From a checkpoint of a small image captioner.
Model: 48-pixel images, encoder arch mlp_mixer, encoder norm layernorm, encoder activation swiglu, encoder patch size [8, 8], encoder layers 8, decoder activation geglu.
Training: muon at rate 0.0069, 6700 steps, batches of 256.
Rows from block 5 of the image encoder, named by matrix and row number. Rows with one number belong to one neuron. Each number is 128 + 24 x the weight over its row's rms, rounded and kept within 0 to 255. All counts start at 0. Numbers have three digits each. After the name is the row's rms in percent of the matrix's.
# gate: MLP gate (encoder.blocks.5.mlp.gate.weight, 512x192), inputs 0-95
# fc1: MLP up (encoder.blocks.5.mlp.fc1.weight, 512x192), inputs 0-95
# fc2: MLP down (encoder.blocks.5.mlp.fc2.weight, 192x512, transposed), outputs 0-95
gate.186 113:167150108106140141107151115127115156116177149140124147114135124139124098156120155107133138106099122132146134157155120098151081071077144132105164113159113156131129150157117136099061153130128138124139136160107072127189089142086140163109152193094116147088150086164114133128088112104079131085
fc1.186 114:117133146103128131118104139155168084122084061121154112103115106112161112121095114153144173112171092111102127129138174146108138155123161151160135150127112106137155086140160139137164139181071096134135105142114153126104165079132149126090126122156160096150156163158133132130133135117177098143
fc2.186 118:126102122151139085133088159147146177087113098088127095126125154112139140147173117116136154141106139129142107114101110128145127110151114108133118092112161193125124099147105130127094095099146102155103190139119147143140122118148113138140123176155148108166149121101110149108118075133072103162
gate.187 120:150099113128109113125135121101099103162134128088163165134153131144084129143153114154187144087148091118148121130108132136159152137101138140153127132138123107142084159142121161107137127104162151107124138124132081106143149161119136145156173146114166122126187100158092113113100163112156186142
fc1.187 121:138169094128143134109119102133106178142136099134130149110114153161113115105124131147097147098154119097156123142135125118120138132131137106144167123113117135169096156188126134130090146156110112149118111089109107154138124124127103137130165162117122183111117087123168147127135087129114127085
fc2.187 122:179131131165083135104116136087126112164145164118132115163137133135131131119105144092161120100101169113133147136131153118139120143120145128111123137079131094060149145121125119160090143147104119158106104153162110145172093142113143143112141134110145136113132148130165128130133110116154142119
gate.188 007:090143138113160130126106141132108134126134128174142128114115131118129104108121103106152111084102090110140096136109106152193167164109124158124108110136128170117136153111176177125159088129171170145068124123122135073130104127142131117152131103129160104116165128142111119088155116091122134158
fc1.188 007:125141119122141142123119107168118085123147079135125164132126103066150101105130109098127111161132110112173119124113145103162150158100119123166135162128098118098158148159117182120126126153144141165076145222124113099132122159143094135135129125150112091135121103130114121117113106115118165157
fc2.188 008:098083110135107091147124140098098152099121155147159115130110136186091146112098158119102149111119162120096078165135085164104116142115164150084155143132144169165117128113169090130124143139123122098179130105105117126117134092105140112116106168139135151113174145163126095107156140134114117118
gate.189 128:135134138134119184106119150085157125171106160145093119143146120095106082117094123137142077109094103128157127087182162090160132117124115101126137104126143126100154129119130142120153155124130107133152090191131183130106128136128108123130084118133131096133096127128109138092113129153148119106
fc1.189 127:131118139130144159095097099113126118144118102099151137162138104154107100117108134102131157131147135120141131130121140074126124184137071133167146166135171086102120126141112154154154101123090137163108084165149108169130109131124105159128140131138138122115115118126087163144112132111143099074
fc2.189 122:134148113131161097096139093140135138123115147108110075142128162138097120133124122124091124146100108148134151108108103160086153144126170106153130119083115138135100132113107146107100137118137116111148148157098155098120096140121123125109111155097132136090139129121114108135133111123141143154
gate.190 103:142090104137159137152143137086129127090063128140092166138137111143150126130111099131177147127154142142144153131173116164150135122106116186080150125102111091087137072143156130129106079097126160128094146125099110165140118162145145145117106132133136154154107113106143145169090129153133149079
fc1.190 108:113148135129090108092126168133115112136159150137123159130079094148136098097092137096139146136102127112125107100101152133098072129098106139187135169096159147138117184145140137121128124165139114160108151137121161107097080139149121117128173108137107139095157153147087132125132137164090095191
fc2.190 105:131144145110160100095093162165170114113117120110080137094135129082086128131111117111153143128131112117126137185164178146147113151142106187110126098156138110147174093138083136142127099159101121140075144129155154114125124142128131130142122109101117147144095126129169101140140149117151111137
gate.191 111:115176125077147136137138181105118123161139162148133134127147154121110121135126146120162159140141143116082112165139155112131155110115122175129128143100160164138093093120144114129141129110154124129131099132158130156144093127138149129099130128126156141157095115155083128134112084082121163106
fc1.191 114:158095133125120138115107112131128130112096168103118137141136164129122124073107166133107081128138150151097135107137151156114088118136107121159093142130190143092095117130177086151136132122107132127156136118122108135163178152110133094145168091182169108142139086132141151119098126113116140108
fc2.191 118:149104101122133158128141120182135142134132142141112131189159124102166134136126157137122150112116100130111114150102147163095157133120089145099060115101132122106098125107136162098134130171123141142094114090164100130142115102134088132138144132130107122152166113179068153105104147141100159133
gate.192 109:105116115095132115109142110171133121127080138092147081120110127118148133095098119151126133135144071150134140089117147141109106104132142169116110148136117168135191137106137111126148135140109150093120112152127143116089160066178163167161120131127107091097169163176090134145140127138175125127
fc1.192 110:116137123162134156106103122178132148145112121172092109133136106139164114106137104106090100158127122107162183104155150116152106154128075110156109145112140091120156137085120153136105156115130082126148171102121151147105140101119116138094158160129147123096083142148113105139185118148163088130
fc2.192 114:122126124156136101177180107101118131189084120084108115124084078131149126119095133086138156091126138113102117150137160148157113097160147070134133113149112128094118118097150138084122157101143159165131125166161108121107139101132162161133149136123125110156115096184151162140109148159121089104
gate.193 086:101128109139123101151099159178126142121103156173155089123086115106143103166127136158112138145112118166083126130123159093100109105129154094104146156179098149183085139123160119153125093133143128131104128114101126104116087134114151083110116120109149110113096133143116144165114121073121159144
fc1.193 092:154154115136132097099105118155137125153100139167137130122147122138113106131157088102103134111157093128143168124086145135165134137108160154143085124166124130141112126124108123147169113116151097128138146143118145099144097163129155078128131120110112157157084146135076139156103112115127115139
fc2.193 091:156119114097120155113151171113107110107113084138116130132083120126120142104139155154143109163118134168144093101122149134156084122123075165160145132115135082112165114113140113122123156129112119161101132169152150167079152138159118146146162159120182123114133124169135136048112139163111147132
gate.194 080:132158134125143134088131147136117104145107128138105140165135127127113080123144135146103092114099123086107130130141138171139151136171146116158123124176137098125126126116110123108176154139102132089123099105115154134084113087132142120130176107144166150161157129126080110174115145138120162146
fc1.194 082:125108132136092111116110142178146131126112164102146149115118118132127110147130080144124113151137133139144088151115119124193138140143139094120097158145090106199109112077155177100164123156120107181118154127097104115124149119140081137112134106094098137127180146074133141120140110110102113085
fc2.194 082:147126095114126129129106146135133111081131127141111136126159158127134134144114113155109094094110138067136156099092156133112124134123097140088142154102095120131151169088116122122157131130119120089139085133131119085139130147120175169120131138093131135137124194126140124158165146106156121073
gate.196 102:117154097096137145131125098099139080125115151162087110109126170140095108136092146128157124111108143109107115159183170168092124145137182161139109171111126121130170110162150122121137126113143188137109149118166114152143146104127157132104140117089130058137131102154109105157114099135127128151
fc1.196 109:093139142115180144115112125181135094114103125122165148136181143099145123117141172115112112139117167074119105161108153135143125157131141159072153112116103153129148134149146130090139142135106114175152158139163107140092162107128075121126125118075109116142109152140144112139112117097135126091
fc2.196 106:131162086143081124101130159112130134142089145166133106100065144120168110132114092103120114101121116098126121135116162144147141113140102130111127109112116105157081160169145104131179112108130106092162124121127093147154076151174094170124116159130143116177151115125144150140090151136124129163
gate.197 011:134119085086106138111126176106145114127155117149114125146116175154131131091101151135130136149145152141140096136097080155151137109151181153125158144106120139151132129162148107179099128139128154122139119141149127084129160117119086145094100091108100120158121120112186123147131119138176138121
fc1.197 010:113104127129142143135111130113133135103121094121130127105134094117090115149140172103113148136121113126128185132109134132162081160105063123106094123120092154133144133080138131100148131137114133132160122109081170108190103140103102105145121190144132125071150161126078107124145162140077096154
fc2.197 011:159090108079101155107084169119137100137132149092116122112130093122136128115143092140151144170099124091171072116137123134147151093130140125133149119140160123134129112138188139107125110087194121122157131134127065141136143146122150126121155088159122096153131129115147070159141126102122093090
gate.198 112:107112180135120169111160109164094116147116116128123118141114132156121168187110148114112152102126155139135091127132165097091084113151156128118137108161136135142103110127109124151147159110128119149142153127117134134164075153130113134165156117158176074077116089133163112127120161100129105110
fc1.198 112:130122108122167114146136162110134142130100135124141100111116143116137127109186135111149145087094087147152166143135090137142139138147142094158110131107116159176148104153103099182135149170132121111164109112126099087133142122133124137135171124139097132083133099091110149122135096143125121192
fc2.198 109:137145147065134138159132165094120137177172124126140125167104125135179149127144094127122109095106142181136149141131131120167122130117155123102148124129095148104139136127098151111120133109124130112113097106130154141129119154118111136111126132083128134156121099095107139074113146100139132128
gate.199 108:075144122138120127118150107128074127111099165155099106145158114104132157097115069108136143090131118125109125100082096076122131138118146132171170122149122122121116090168099126139101055130133108159113150115109133176151133147115120176140124148125136144113136161114131111132109159100146136143
fc1.199 110:149127091123152149141151127127134124141141104074143164160129107131088104182117120117128094122092157124161116123134130117130143136119125132110121145108194133156110190125112134101162141144140109134104083107128135127124154106107143119080090114160110118147132129178123128152136111192166123144
fc2.199 107:106134120128140092118121150131128100163108134131158140162093117092150102137121141110145151123155114159111124160139100130146122126120152125132158163112134145096132150174155184160116139149111145148113138171127164127145119136071113149130116135140103110096134119086127096181120073101125096115
gate.200 083:131147095110104137162080147140119114148121124164138140103155120119112162141146164071097119129084128166092095154136099128118158142155098096087107153132146129133128122143098102114112135094146144164141111138133145152137120098101146100128135105178112118127123153096150089136127086150136136090
fc1.200 074:100101139141119127159182095132164149134151123132142111098127168062115109165142142163114113137083101153103120099155125119123162122134098116108120128108122129142143102085147155090145086097115088126133136137139124136129159157145161099140168127125084095152117124123103126085107096126173102092
fc2.200 089:129109142100115090152145096188156164127149128153143106090094161128138119094078139063160125110096147081131155120156135133114133157123137133162197117168121135152130103123113138126114136173082072146118128112164125141137109129145126126132119103137120116109097148121130094129099139117143074141
gate.201 120:122148104162149109106133136109103143129112150177122096139108097127141112156100144111104111164094145134145122132122111182114125120104128114139152150107185158156092098141112095121147161098081104092154106141141125114120100099145105155130146142122153134146141108099165085099111125086118120114
fc1.201 114:091148123138115086111115122136132110085143111110121140111088093175158123121150146141149132117145097123155142146094130092154131097108128148110138138173130137140155080142138089142122069084148161137122122137107135113113152151099137143117128131126147139138146122099167116122113166128095099137
fc2.201 112:133123134143084159151143096171135123134140191153140139123102134107111078081118185128140123108133161126103099102132166078100130089150147164113108175101134149136109120105160101106117139089110120156120131096107135150109087155135114109130147079128168088112177081133127102100100127109120173157
gate.202 108:140141141113149103102134131161129138149128127131159153138143141135123150121138163069090132127097088161152121119106099143118149150120130145122112104122139135134118110177140107153136102093145119118128152127134179155096174127135064128148081138142118124069133147159089165147076206117135083119
fc1.202 107:098176101125113147158081107107104127132140171137118083130136090155154142114145104121153112111131105154083155128099113093163126155128136108079147133152140114120117164146142130142115110098134195161149130139098078095105114159100124167178132103118129087126146127120126100143123115162109136164
fc2.202 109:138106158116146122172150122114116150124125102109110142136167126158153179080171119131116185135153135097151127121055104150072158108151102150115162078115120116173115129087191131109142186131103169151115131148092129158102121146128141123131134125137131098092143118126126142072108140082122139167
gate.203 102:133125154133153129158106092109179161149166088079106154162139137171131143137091134113105117073154118117145120128122137122125133099067133112134111096159136097145172103133128113095133154115125158137159153132113120140119143117124122143143098123111157083114112127104057113136137134134093125150
fc1.203 101:128104162106174130149147188125154126124107143122139142148149127136111102122125084153154124122146144134128133122068135152159137074127115137092139091100118113112159109114153132084119146098151107114137093153144139139159091124118155136078110123128129163083087171131101108114140155129117097140
fc2.203 097:130084152079112086116108128120195110107197168137141131137094152120101099148170146124131142104136104147127106134125118121134163114092126149133141160126094113108113087144105116102146135124115134093196123162129128111113124099135142162112131167108088174176128108115115128126146144109115086122
gate.204 088:123166088137124128164162089118127127135116163092126140135132116127169142071109107142121141115134078143114102129122117164126168108175096127158120104141133120150124169139131134180140106138132148119136108162116070133187134147133126115149154107117139120118152091145144103124120167112133115137
fc1.204 091:140115111118103128142168132118124096145108093139135211123127165133150158116119127106093120102147138148154145100139124175109138110161127154111152135139146083125130166128095120130054136145171150139166150130124100164179136135133102137093168112132132110139083151112132110103157103133124078129
fc2.204 094:168085160113131111120126102127123138159091092144165123141125148061140164132104160121122147130152147090112127106163115137150156101184106133106154155116135115193152115140119141103148155112102121100147137109157138146140125139088128099137093097126147098096123111145133117131161138155091167124
gate.205 112:154146073146115110152115146146126158121134123140114137127178143154103153116111129131119180110087108116132145116109166056151115135113121163111117135124134163141100165158111153157080106121133156148154107131161156120138104100099118131127129124118139136178138142125104155146078095126139110130
fc1.205 110:119095117153172115142112127135161118113078106118151124159123133114068160127174115152144098131163097144156131152120076109120159153157149159097141112141066117129116115129144141085152127161137077163125139126126112104113154104123126155129136142118104141115125103107084111147118150135114171089
fc2.205 110:110111097114148150129122155161126097153139151130115120102114168102108086182143112146113125127116085137126119114151147131134197154133136163134160135149099148113133150109146112114105111115151118123118118106105115114154119140155113153101142121166145133138136116136130126108143131129143111096
gate.206 027:122159123116140136126102113126127129143114167146086138159160164138129158112107117146130078114117188156139103136126109131160139156114110081172084128136138137123113133122129149110142138118123158125078146125127142118170125145122152119110173123135126115154138119067077116148124130147099101110
fc1.206 028:148169141157097114093139143144117137134123143138143186103110111092130150139151142173117127111090104143134107121182109098150118120148167169100145116089104144137131168111108138104092132158131113147121137145114103128091111112157131141169104112126117137163147132104128155105145140135120139106
fc2.206 026:098092111092143141145111083161120132135151148151098138129112150136085115105123089107119158124133120105131137100160103134123114112136102132148084171147119109141150141126127131129161103097138132115076103160124150132117114138179131156167170158105078124092123160144088133126121161151123087105
gate.207 117:102143089127064135146117122149162098149169120135140114089168154129079138107123156109117129135118119150130114142117171119104166102129116120074140114143108133110128093123133116136123104105193110121114157128122097126132127120192144121142134143154106100090106113160160133152129156130153151098
fc1.207 117:095181137087098137150093140094127083113140128116117129136101145146118122101116122116152128101082088148101135117130155136098096130145151108139135134136136131147108139115121159119105138112115122140161172164134124117101136127102128129128127109117145099130084172133170103142132138110126118130
fc2.207 123:160169116106160129130129153143121145140097099131155147106111152197121090139134126152124134160123116131097178121113067159148123136071124116117105150130140098106143104127145081147125130108089125175099106094145138115158114148159118152124157109128133141149123100146078115103145118107135115104
gate.208 107:159157097099105126110119105102125129130116145126140140109140112156111150174129126136121113109155118123108097136092093135099123161181104159129156120141141173129148137121080093065099099155147129158132137132126131152117191120144179119139120170115119138104097122113167124116124166115098135131
fc1.208 113:163120161127152131150149102146138082121131124103098123147147157110121152122131128140129100098126110141153112142125131094119131160131098128126127134101124147137097139149110120142125158137168144147170121141118112110105069152147121126132147069155132099091123084124124159153138148120115149150
fc2.208 106:116091137121156160144119132148152149098109143095118079121128137128124112133124110116108131181174078122140109112161140142145094135152130076136126156120150112119147112069064146081118128150138134152097132138153144108141075114133128149170142106131160111105129147155120150112113112091128126096
gate.209 106:130128119119158134113139133080116152109123141095126157121140117136091111162124144122139116145168135192155106137128150145144121129152152137105129112107171127122105115132118135179142144156145163143144119108118144115130165134114146119166173105149112119047119173137140061075186141098130146127
fc1.209 105:135109119145147143097105168105151116149149168147083177126103128135134090086160156145112158161114137132129131119122108147152110127104156094120102103116140127115161142121120127072116073110209089144160127127104114128111093135145120137126152134113153106132157096130120102143156110141142113144
fc2.209 103:135106146098104132198115115111106148117130094115141197131121139139122163162104124127096152167097115078122102121124129106126127139111118124145148107119106092107104116109127119148123126163116088171141117070092108089120160160131142144108115125159115148127127114195170132163110081142154180129
gate.210 104:135166084106160144143132124158089094128139111116147093151114130163141161119128158154155082117109100125113125143143075122156119122101103149105130152093140129140163099099147140094121119124093118142153133142120116146118147152151169143132127172141106133148130083123185165131117132183137089135
fc1.210 102:101128109094139116174129124098116107141130115144176147084105114106108160134102151137133147146106154122114147155099149135150128131084132121135155144143102118161086152138114118095135171098126155075106141162124149145121105130113149136137056142086162139092129156087154150140153099108177171157
fc2.210 103:119164113079144123119157126095150222129117138122148135133146128129182118120132150087126105147093142147128126154091134120133129121084119116122116136159105151099134121100099130127151116142122132100088104101160147111120135141091119159107150109146161114125150108094125159049111168141128121149
gate.211 119:119173155139130169153115101116110080162099138134126187131151129144122091104103124136107159125092105070114154118110105130143135145144175151140146146097144143117089142120099139109133108121158112126127112146147115102134105104134131121096127122120139151134142082131148135149124100115139104120
fc1.211 115:106119136135177161128159138102142098141133147155093134111089115134125124109102129130109161133127139106080128159126136131156114128133157128134098156101129118156114147093079159115100130129133133133125094114084131077139126145091158122130113124120123151137123124105127136165118161108124122131
fc2.211 112:143136123150125112129136133099105184096140105146097134113141151171114174114113149129129125144125143167114174147097122155141125110139097120123110160122122112118145115151162118087123117145138121147144134136098120126103149125109132104134092130113164148155139092124070146128127144144103114140
gate.212 113:107144104106125136152143144101148123123104074122099113116114138137126148164099119124164104140144136095112121104128163129149135163123119155118151141127088153111107127135124106122128138142113108125124147124134098138074063083114180109151127138160084118146127137074144119075150114117151167124
fc1.212 108:108124151119134106171096161176132090120110136116144138117134131128114096128122146111111129099170128173165131104109133166128114118137176133130149112104102129146175157115110149115144148135122127039082149090100168125141135159149124123118119170110102152103102135103089116122089125109114165112
fc2.212 108:114155117113153098096126117118096102101096133116139141157116119121156110135123097144131139120133130174100124122103122145177163100103081111128135137166114152140144115151127142112137110132079123154134150130145170108108163142173101123143175112155164106125149099142165125156119133106159109158
gate.213 099:160167090146149150118124139124095155146143133156114123125121106115123169147130116144148125113161114140110117099153145128117140106137146137088120099117113095127144102156128153135148138172098113126135134101126128126184162108128137165112063125126096135127105105049132077119122166121182130137
fc1.213 104:161159124125119181150144156131173137107151080127142147158116131114128131176139148109118129161091197159160137142156132104103117154109128147181153147092102112073118169107123122136070137141102135139161173112139115108145136146122112124079109104111183105104122145135131140101132114126122126129
fc2.213 101:104145093177121139147130122158122127113115076192103132129095125110115133167183115123101103133078149173157129145145138162161199104131107141093097115087120125127102116122161147107110132079123121159143114082134109128142146118099115145196128107145122156150125109126145159075124146093149103097
gate.214 118:104131150147101161121110126130114168102177137104139115138120126135131165137129113130131102188123162131145134134088108124080142147127095114107079170105148125098151105144146168124134136108125138137118108111104129123124152130148075111129202149143076121125153138144097132150126103171080144120
fc1.214 113:084153153141148162183143144130168099127145145122123148089145122142136142128126115126120142089099131085169161109141154131075128123084096118133149138139141131150122096139127121091118131115097112115089137131114094166142122094102149156141158164152133088135131119112157116109144130148093114131
fc2.214 112:114116108092103159073177109109117107121120121110127142114121119106115092130133157133101135197138133138113164156103144127147144097127135098173109124108100103154174118137125174170126153128164134145144146109089151102142164098132109118135112116117165123164117140188133168112127154131134141116
gate.215 115:138120173161135150116111126141118137100093104163095119150107114078161086140129151117138088114124120141149148095125158099097173139104137115141122111149114097141088132128098094112140127156170149108129123136147116123139125179110166098154126113174155119096113098163137129113116133112148135157
fc1.215 116:082129093185141115101096110091131104107111127152104131087148139108122180143099147145105089111112131130118118118138129115174112135133111108158151186126107109172130117182102098102131096155123166126156141128130118115120168124130148155162125158141139160151168130125114129111103102116176141098
fc2.215 111:126128137159150088114146113106137138103106147164102126107114143113124118170132093166138130136122117146114130128122062142117182161122123148134112147118143128076113125101110146116084133111081080153139151106130090098142118135132115076101129139134147132137180094072118155139117132144115191095
gate.217 118:150128131123120146101139149128139074114110120109119117136142138100138143087101151126087094158120146147107126101109182094093124106146130149108134127110145125116128156174156149117150169105132080136137130123117142126097093135132119108131154124129159113121108143150118131185117170131153141149
fc1.217 113:138158097095096109114138130120160110119157119149147134125123125130156132141109129126162127097103079075134126155114137150114106119175122135123118093131166145160138127100122090124132135090192132118136073149146156093123136130122146106145123152124097117126074139107145137135108144149151152096
fc2.217 118:070114147141137109153094116128099133117099119139150161105138139142127131105191160115115165163114142109131127148107145153171121127113127146101106088116117168159147103107121160045092127119178129140111153104106133118130139135158165127119188142128129102095119154134141119152166136095106097101
gate.218 113:140142110122115131149136143105159102104098118121174148157123097164160117156124108131141126123117144137097116103117140125167122130094140140132126123127127105148115115143075113119160101144120156134122127113122110125121117126105113176111155176143157150134136135146112128114081154039134130131
fc1.218 118:156157121095073161111103115133148112138111127087148112132159127159135079150138117107114143149112149126105123149113147106151125146116129150125163118160137131118131133206150136137116133107119124128158141138127117161113098103145124157127159166177140110161104098158133075116145152163120095100
fc2.218 113:174137132153126117131106138146120104149151129103094106089066167142128128110106088134136140157173150116149150107118137144105177136113141132168150102119146143144138115133100140106123089124129130100143138108115108132125136137111107116116099115105144178154126108141138133133171147149130157083
gate.219 038:095123129122090114064114119131134073183091126125157140143151135132139112134131130161131114110113130114152116127138116193178139131192114126087110123126169133144101150141155136145131132159089109103113096104156156099099144128120118111127132160132101143145151178111148158129126104091118142133
fc1.219 038:145153158127174164175191114105142175120168148140104123106125126128087161117111173133109150136127138124116157124139128095111134133090095126172132118137073131110165092128111133121129114111161147141124121142093119150155131130159122129122114095114131151128128107128121128099095161170132108094
fc2.219 040:121113138126114135116124123141129154154127121118146127125109140141105170098150137141132140134114114107080130159162113149107150081123112133120146153125129197119137123169131119095149152153117139148154073091072124131077195146109128126118096134110100110105130089118115140108112136144076139153
gate.220 091:130161128106105148116126134124120123123125099157142149174093127115101140158126138147144150147121109139083167129105119174111122133174108113107098123065144114116131143122137112137133097121091139144160126127110167135111168171101128147160100160146108161134155136133171124096125122142074163124
fc1.220 092:135108128131147122151115144162140135142142133089151119085105126160172134158147156138099149170109094135089110188114122106126097130116120121158120193147146149148128102179114147077105100166139191118127140134100160158132099131103132129119084146161095090132123161125103116133149136128139106103
fc2.220 099:098098118115127122128168146156136160083110109123155109126118136097129160145104122134153136146113164099109173136127076118121148130076131097136116120160103136145121085142084096139114146125100105115135089151108111147118145112137108116102155114065161083155138115129135148119107119108132133145
gate.221 116:159106138159097146148171147164129106134102070126134170156121139161164093127138111059113104111127146160079122155123138128119132118107119143107164105156149122097129126133120165115106111118099104150122143111176132159108129165119117133090134146149119146077143106121122147147156114103154142135
fc1.221 114:086136138157140118154115091138116112175131147162170130097164140157122130152097112140121113134126065155125170151119164136113086130110147151143125132135130110135123099135116134119149111150207112098140111106174134139147119126155094103125108134133091159091151143131166117117094159090156154114
fc2.221 116:131120150124123137170131081107097144133136144136148146088124130137130125148110132143127131143127082181174117128104141145113107103118198114142126139114098125103087113120144145114121101125120119126116139147119132103111103104139139149125163123114083097135139134134127145141094149131099112153
gate.222 093:138127130142156109091125113096077126129170145109102111119149071120096100171124110109141142112116118102116107180128101105133156128099133125161130141152170108128116123102129130085189129142105129147149080170121098173145179139123119102133117104109138127108159104147080111127071128111149109131
fc1.222 098:067111131076083098138135120134134108119131128134157143118143114117082116130155074118125110170113114118130110138142105130107133147146154107096114133140158134197119117171153134131151146105117107106117104144107087117122170102122111161138122123110146106152121125140151118146131114136117118155
fc2.222 098:121136103162107145124108139090146098108141144136129156144151120111098072127103112125163131100080112125111147174117172111120154107148139137151112169179099066123139145151131137112106114091139157126116119105132172157097130091102144108103111134117147151137128139126145086153127128103102124117
gate.223 011:128080137096129131171141119147121099101131137141179119145150131114084145132117167093105125127130099143122127099153153132104133147093173135094117124115097134162122060112152117151107123065118116161097128126127141112146104122110205130139149103119100155150106123127109113155124107099110091108
fc1.223 011:135121149102098128139168098167143114145111102155139121134122145084104144099126118109121109125124115135148157140166167115140148112121142114123105133117125148178137102145108123158119119073167091165080165125139118122121116122097163127133139113119102134130123115139141122125079095120126080143
fc2.223 012:114152115121108182140113137136141165137102155122081104160156090120126103116120151110117140130138131145108114146120145149155122162092125152131098126108147120141160138104113156124114119143152096155118135132129171134121102158157128093173124139153125097121133130100136091125154061106077094104
gate.224 115:111148078123090110097108148112118117122097117123108147130096144115117144122165146119107146128180116115134116145141115135105124126124104127100134140170114128126118135158102104126140162092115142154164143125124121072141111155092127107127086133123172134143114132121100122093171163107134134137
fc1.224 115:089092128134129130119076153150153107145134123103131067135139107144122190153175110122149135183102174141121135109121154185129143096112157129133099140110073138111143107132131161126149084153099123106114128139131119118149184078106162130110125106103177153134139102181130131138101099145117141114
fc2.224 111:131088127126134127131165102116153149149136113137121088156174137161138134149131119105096111067119090166140136177136155139165116143131157096116072109127144071116123137161135143112128086106109169118124152079145135118111154137129121109157093100161137139113121112085156148129095121107134112100
gate.225 075:102128142143139161152127111115095110124143108142086135101109141080123120140126139151121111134162172142129123148145121112102136127096130163128114132149134164168133103131141127098165214140126107154158159140152143098087151131119128094085112105131125107132094128124170094129098140173141124166
fc1.225 083:145143160113102118162125130172127172159115133127137107130146091119149165102061095086139102088069111107150123126110124132115168109122124129131111116132144112133092101175112083112132179071134126162132119128119127137137125124109127185138161138152117126131144105151140116122125143100149114137
fc2.225 079:081165125135100130166147130155105089099118147121172111123127089162093199136082145101176143159108116146113127136139122157114091115094161162112101128132136105129091172169127137137129096103108117156132142158131143124142147113123096129140142103138150116127097126117130121117162133103124118163
gate.226 117:175125114137159122104111167134129069095036129157143083151127124141134148126155129112151170126099156133143159130137089123110154114134109112145147122134133112117105132143143118123077139105112088133141136131148161074105151127119127144063116149130161140118135137114121131105144147150173119130
fc1.226 113:110134149131095118125126101118113173118152133136107137158146117113149181155139186110136100097129139117102139102143089113134121126129133131124159154101175122099122155140150148132094112121117172149102087090163164153131145111100154123180140104143122100115129139151133137146137109117121063149
fc2.226 123:163083106130106161142140080149121085113126130161128152077167125082109098123130096100138137135155119116172153157141113144115119095170142116129124097148150135122133095104158124128132087126146155116159136134166107137176149152090154118104128125086111157128115092130088171156141104098114146107
gate.227 102:086149119134126166147101125109134131116113109140148127123159102156126133165090140147131158147116115131157169133097125111151110110116117179088128109185131149111120147157114131144100159163142128119090122142117097100156094128084140136140128115148165103145138145130136129137117114111153096113
fc1.227 107:139150113140134127142145087115150142088149153122129112135142087098164130163124073148180108151153135099108145128150117136130135139150135141128099133099120125149079178112149066105157142118158153105148112120159145152108114145111124119125158126163093101164136132128111126135176151132112137144
fc2.227 101:149150163135154116095117142158110156147147121090137168136131115107115164086118124146119130112149116130146119119140140151203135083112158099096138140161107104100153116120154095142115134151126147096143137147146116158128127126103144124115110154130115143084161082136105117134127171142136137137
gate.228 044:167161110125103141139147117135114119145126141128123121160161110147086146121141166149140096109131140162142135118121148098114157146135127092138118143115115123066114145127149095112130122154186145095116110134062166096163155104141124155125136137136122144145156158069161151149194123101140169110
fc1.228 045:167125129134127148146130135151121152137117154117120161207152128162105122134148150139125063105128151120131114122160177108124144165142141068128100142145104083065090140128142085126164139128191144100121119145070147116157161112121126172124113134115108116143134139073153125137139138146141146088
fc2.228 046:133124105134134114137100119106091131123125104184106137139137104170117097164127122129146105118137122159105117129152117107120109094122120130088119155132160101098155129135159109096128124080119144144147127140168163095109115159129139127118110133101127126111076127129139137125158118109103126143
gate.230 104:165137161120112106135128098081146109119084140116078149134145124131138153114147131181132110138113154120105135107115131127133118136123153092124126107150146126149132138099103147137167171109099124092123131110109076147098120140058167134083133135144151102155134148145115151058133128145117132113
fc1.230 113:127100120142125187154166103073176146145089091133105127111114112122112152126112157168112117145126110174102106149118128147141131096152128115127148094127114132120127128136118160059121139163140145103128146101101127183117112140101114097188114157119089137150118147148126144123126119117124122139
fc2.230 111:110127142078107159142120111121157080125115180153127111108100120126158114144151119148108146149109176121081133162119119121183146125098149159110134131142128147141082133119108162101103157154144119101136091103146113128135090141148182107128116101128144114131130106104098156112092118127147165207
gate.231 107:143110140140145121159105137113092113139145135130100137124112142117145144113142137112083093125101128136117114121108126087157156112108126097146149113120122112127116132134115120107184160096119103144093155109124124111118118152105187094155134137134110127136188084139123122134129142087138115186
fc1.231 110:180081132134169129138135116137127122076129116101149114122146138141179124171140143155108082116161095092121104104120156110097130087132113170119148102103127130136065120124132159138089153141140076166157136162100159127100148125156193144117127141085103127114133155124154149115150128131150118133
fc2.231 109:105180112153152083126116101130118125131090112087108101131160166103125160088150138142098111128118122139109142128147126123089149124090143123138142162128104124111124173137152131109139162170137141101148161119140053091168129124119118137132145123130123123143152144089120104077090141156167121136
gate.233 120:150114122156110169189162123098105083148119152171163165115165147140138147159124131103062109142149073100098118191112109126113122150131125137112144115137143170104106111119147104114132146086131103144091125110140122170089079124087106146116147136119140138149129080088133108159124121102156099076
fc1.233 120:115125095124092122171162117136134139086165147134157102114120127112105098107104128100115105154138093139154151113140127095128116060132141117157164129140066106140130186130123144126155137141102085084115133128114154113137125143082129079138137118133097157107172065114120101099126129101137151100
fc2.233 122:142112156080135135116143136127112105159117101123105094122125117158106112142134157164168160131147131093112116102135151155046167145087134160138093161120118145125123154133113118135107117116098153152112064163143109128139133129127139149139151125159118120124101109109132104149173093120123117147
gate.234 100:162089119148119135134135132101136149178118097128088141129112157183091165161141127109124129162106116130163102142122106140148129153107087157113118129124178163143127118117123071121093135189104132110167132097146151098073121137123180139116150137152110123141135104113123156131118118145118124117
fc1.234 101:117123136146170164129175130151127116123127128142151112096124122127145134165158114072173070104148160145108122158148099106158174134114123168147135129123084136094110140095151148070090154163160128125093099160119151148138164134123167089116169079127105117127110154164120131104121131105131148128
fc2.234 100:133150120126086132153148173106196136160163127172165113085142117115091105108115123105108097125135104134154136073104117132123152102119134101143138073121104190132133109139100132158138109098131081140117136118134128113148149115146126128119165147151123155101157131132163125128123106146152141149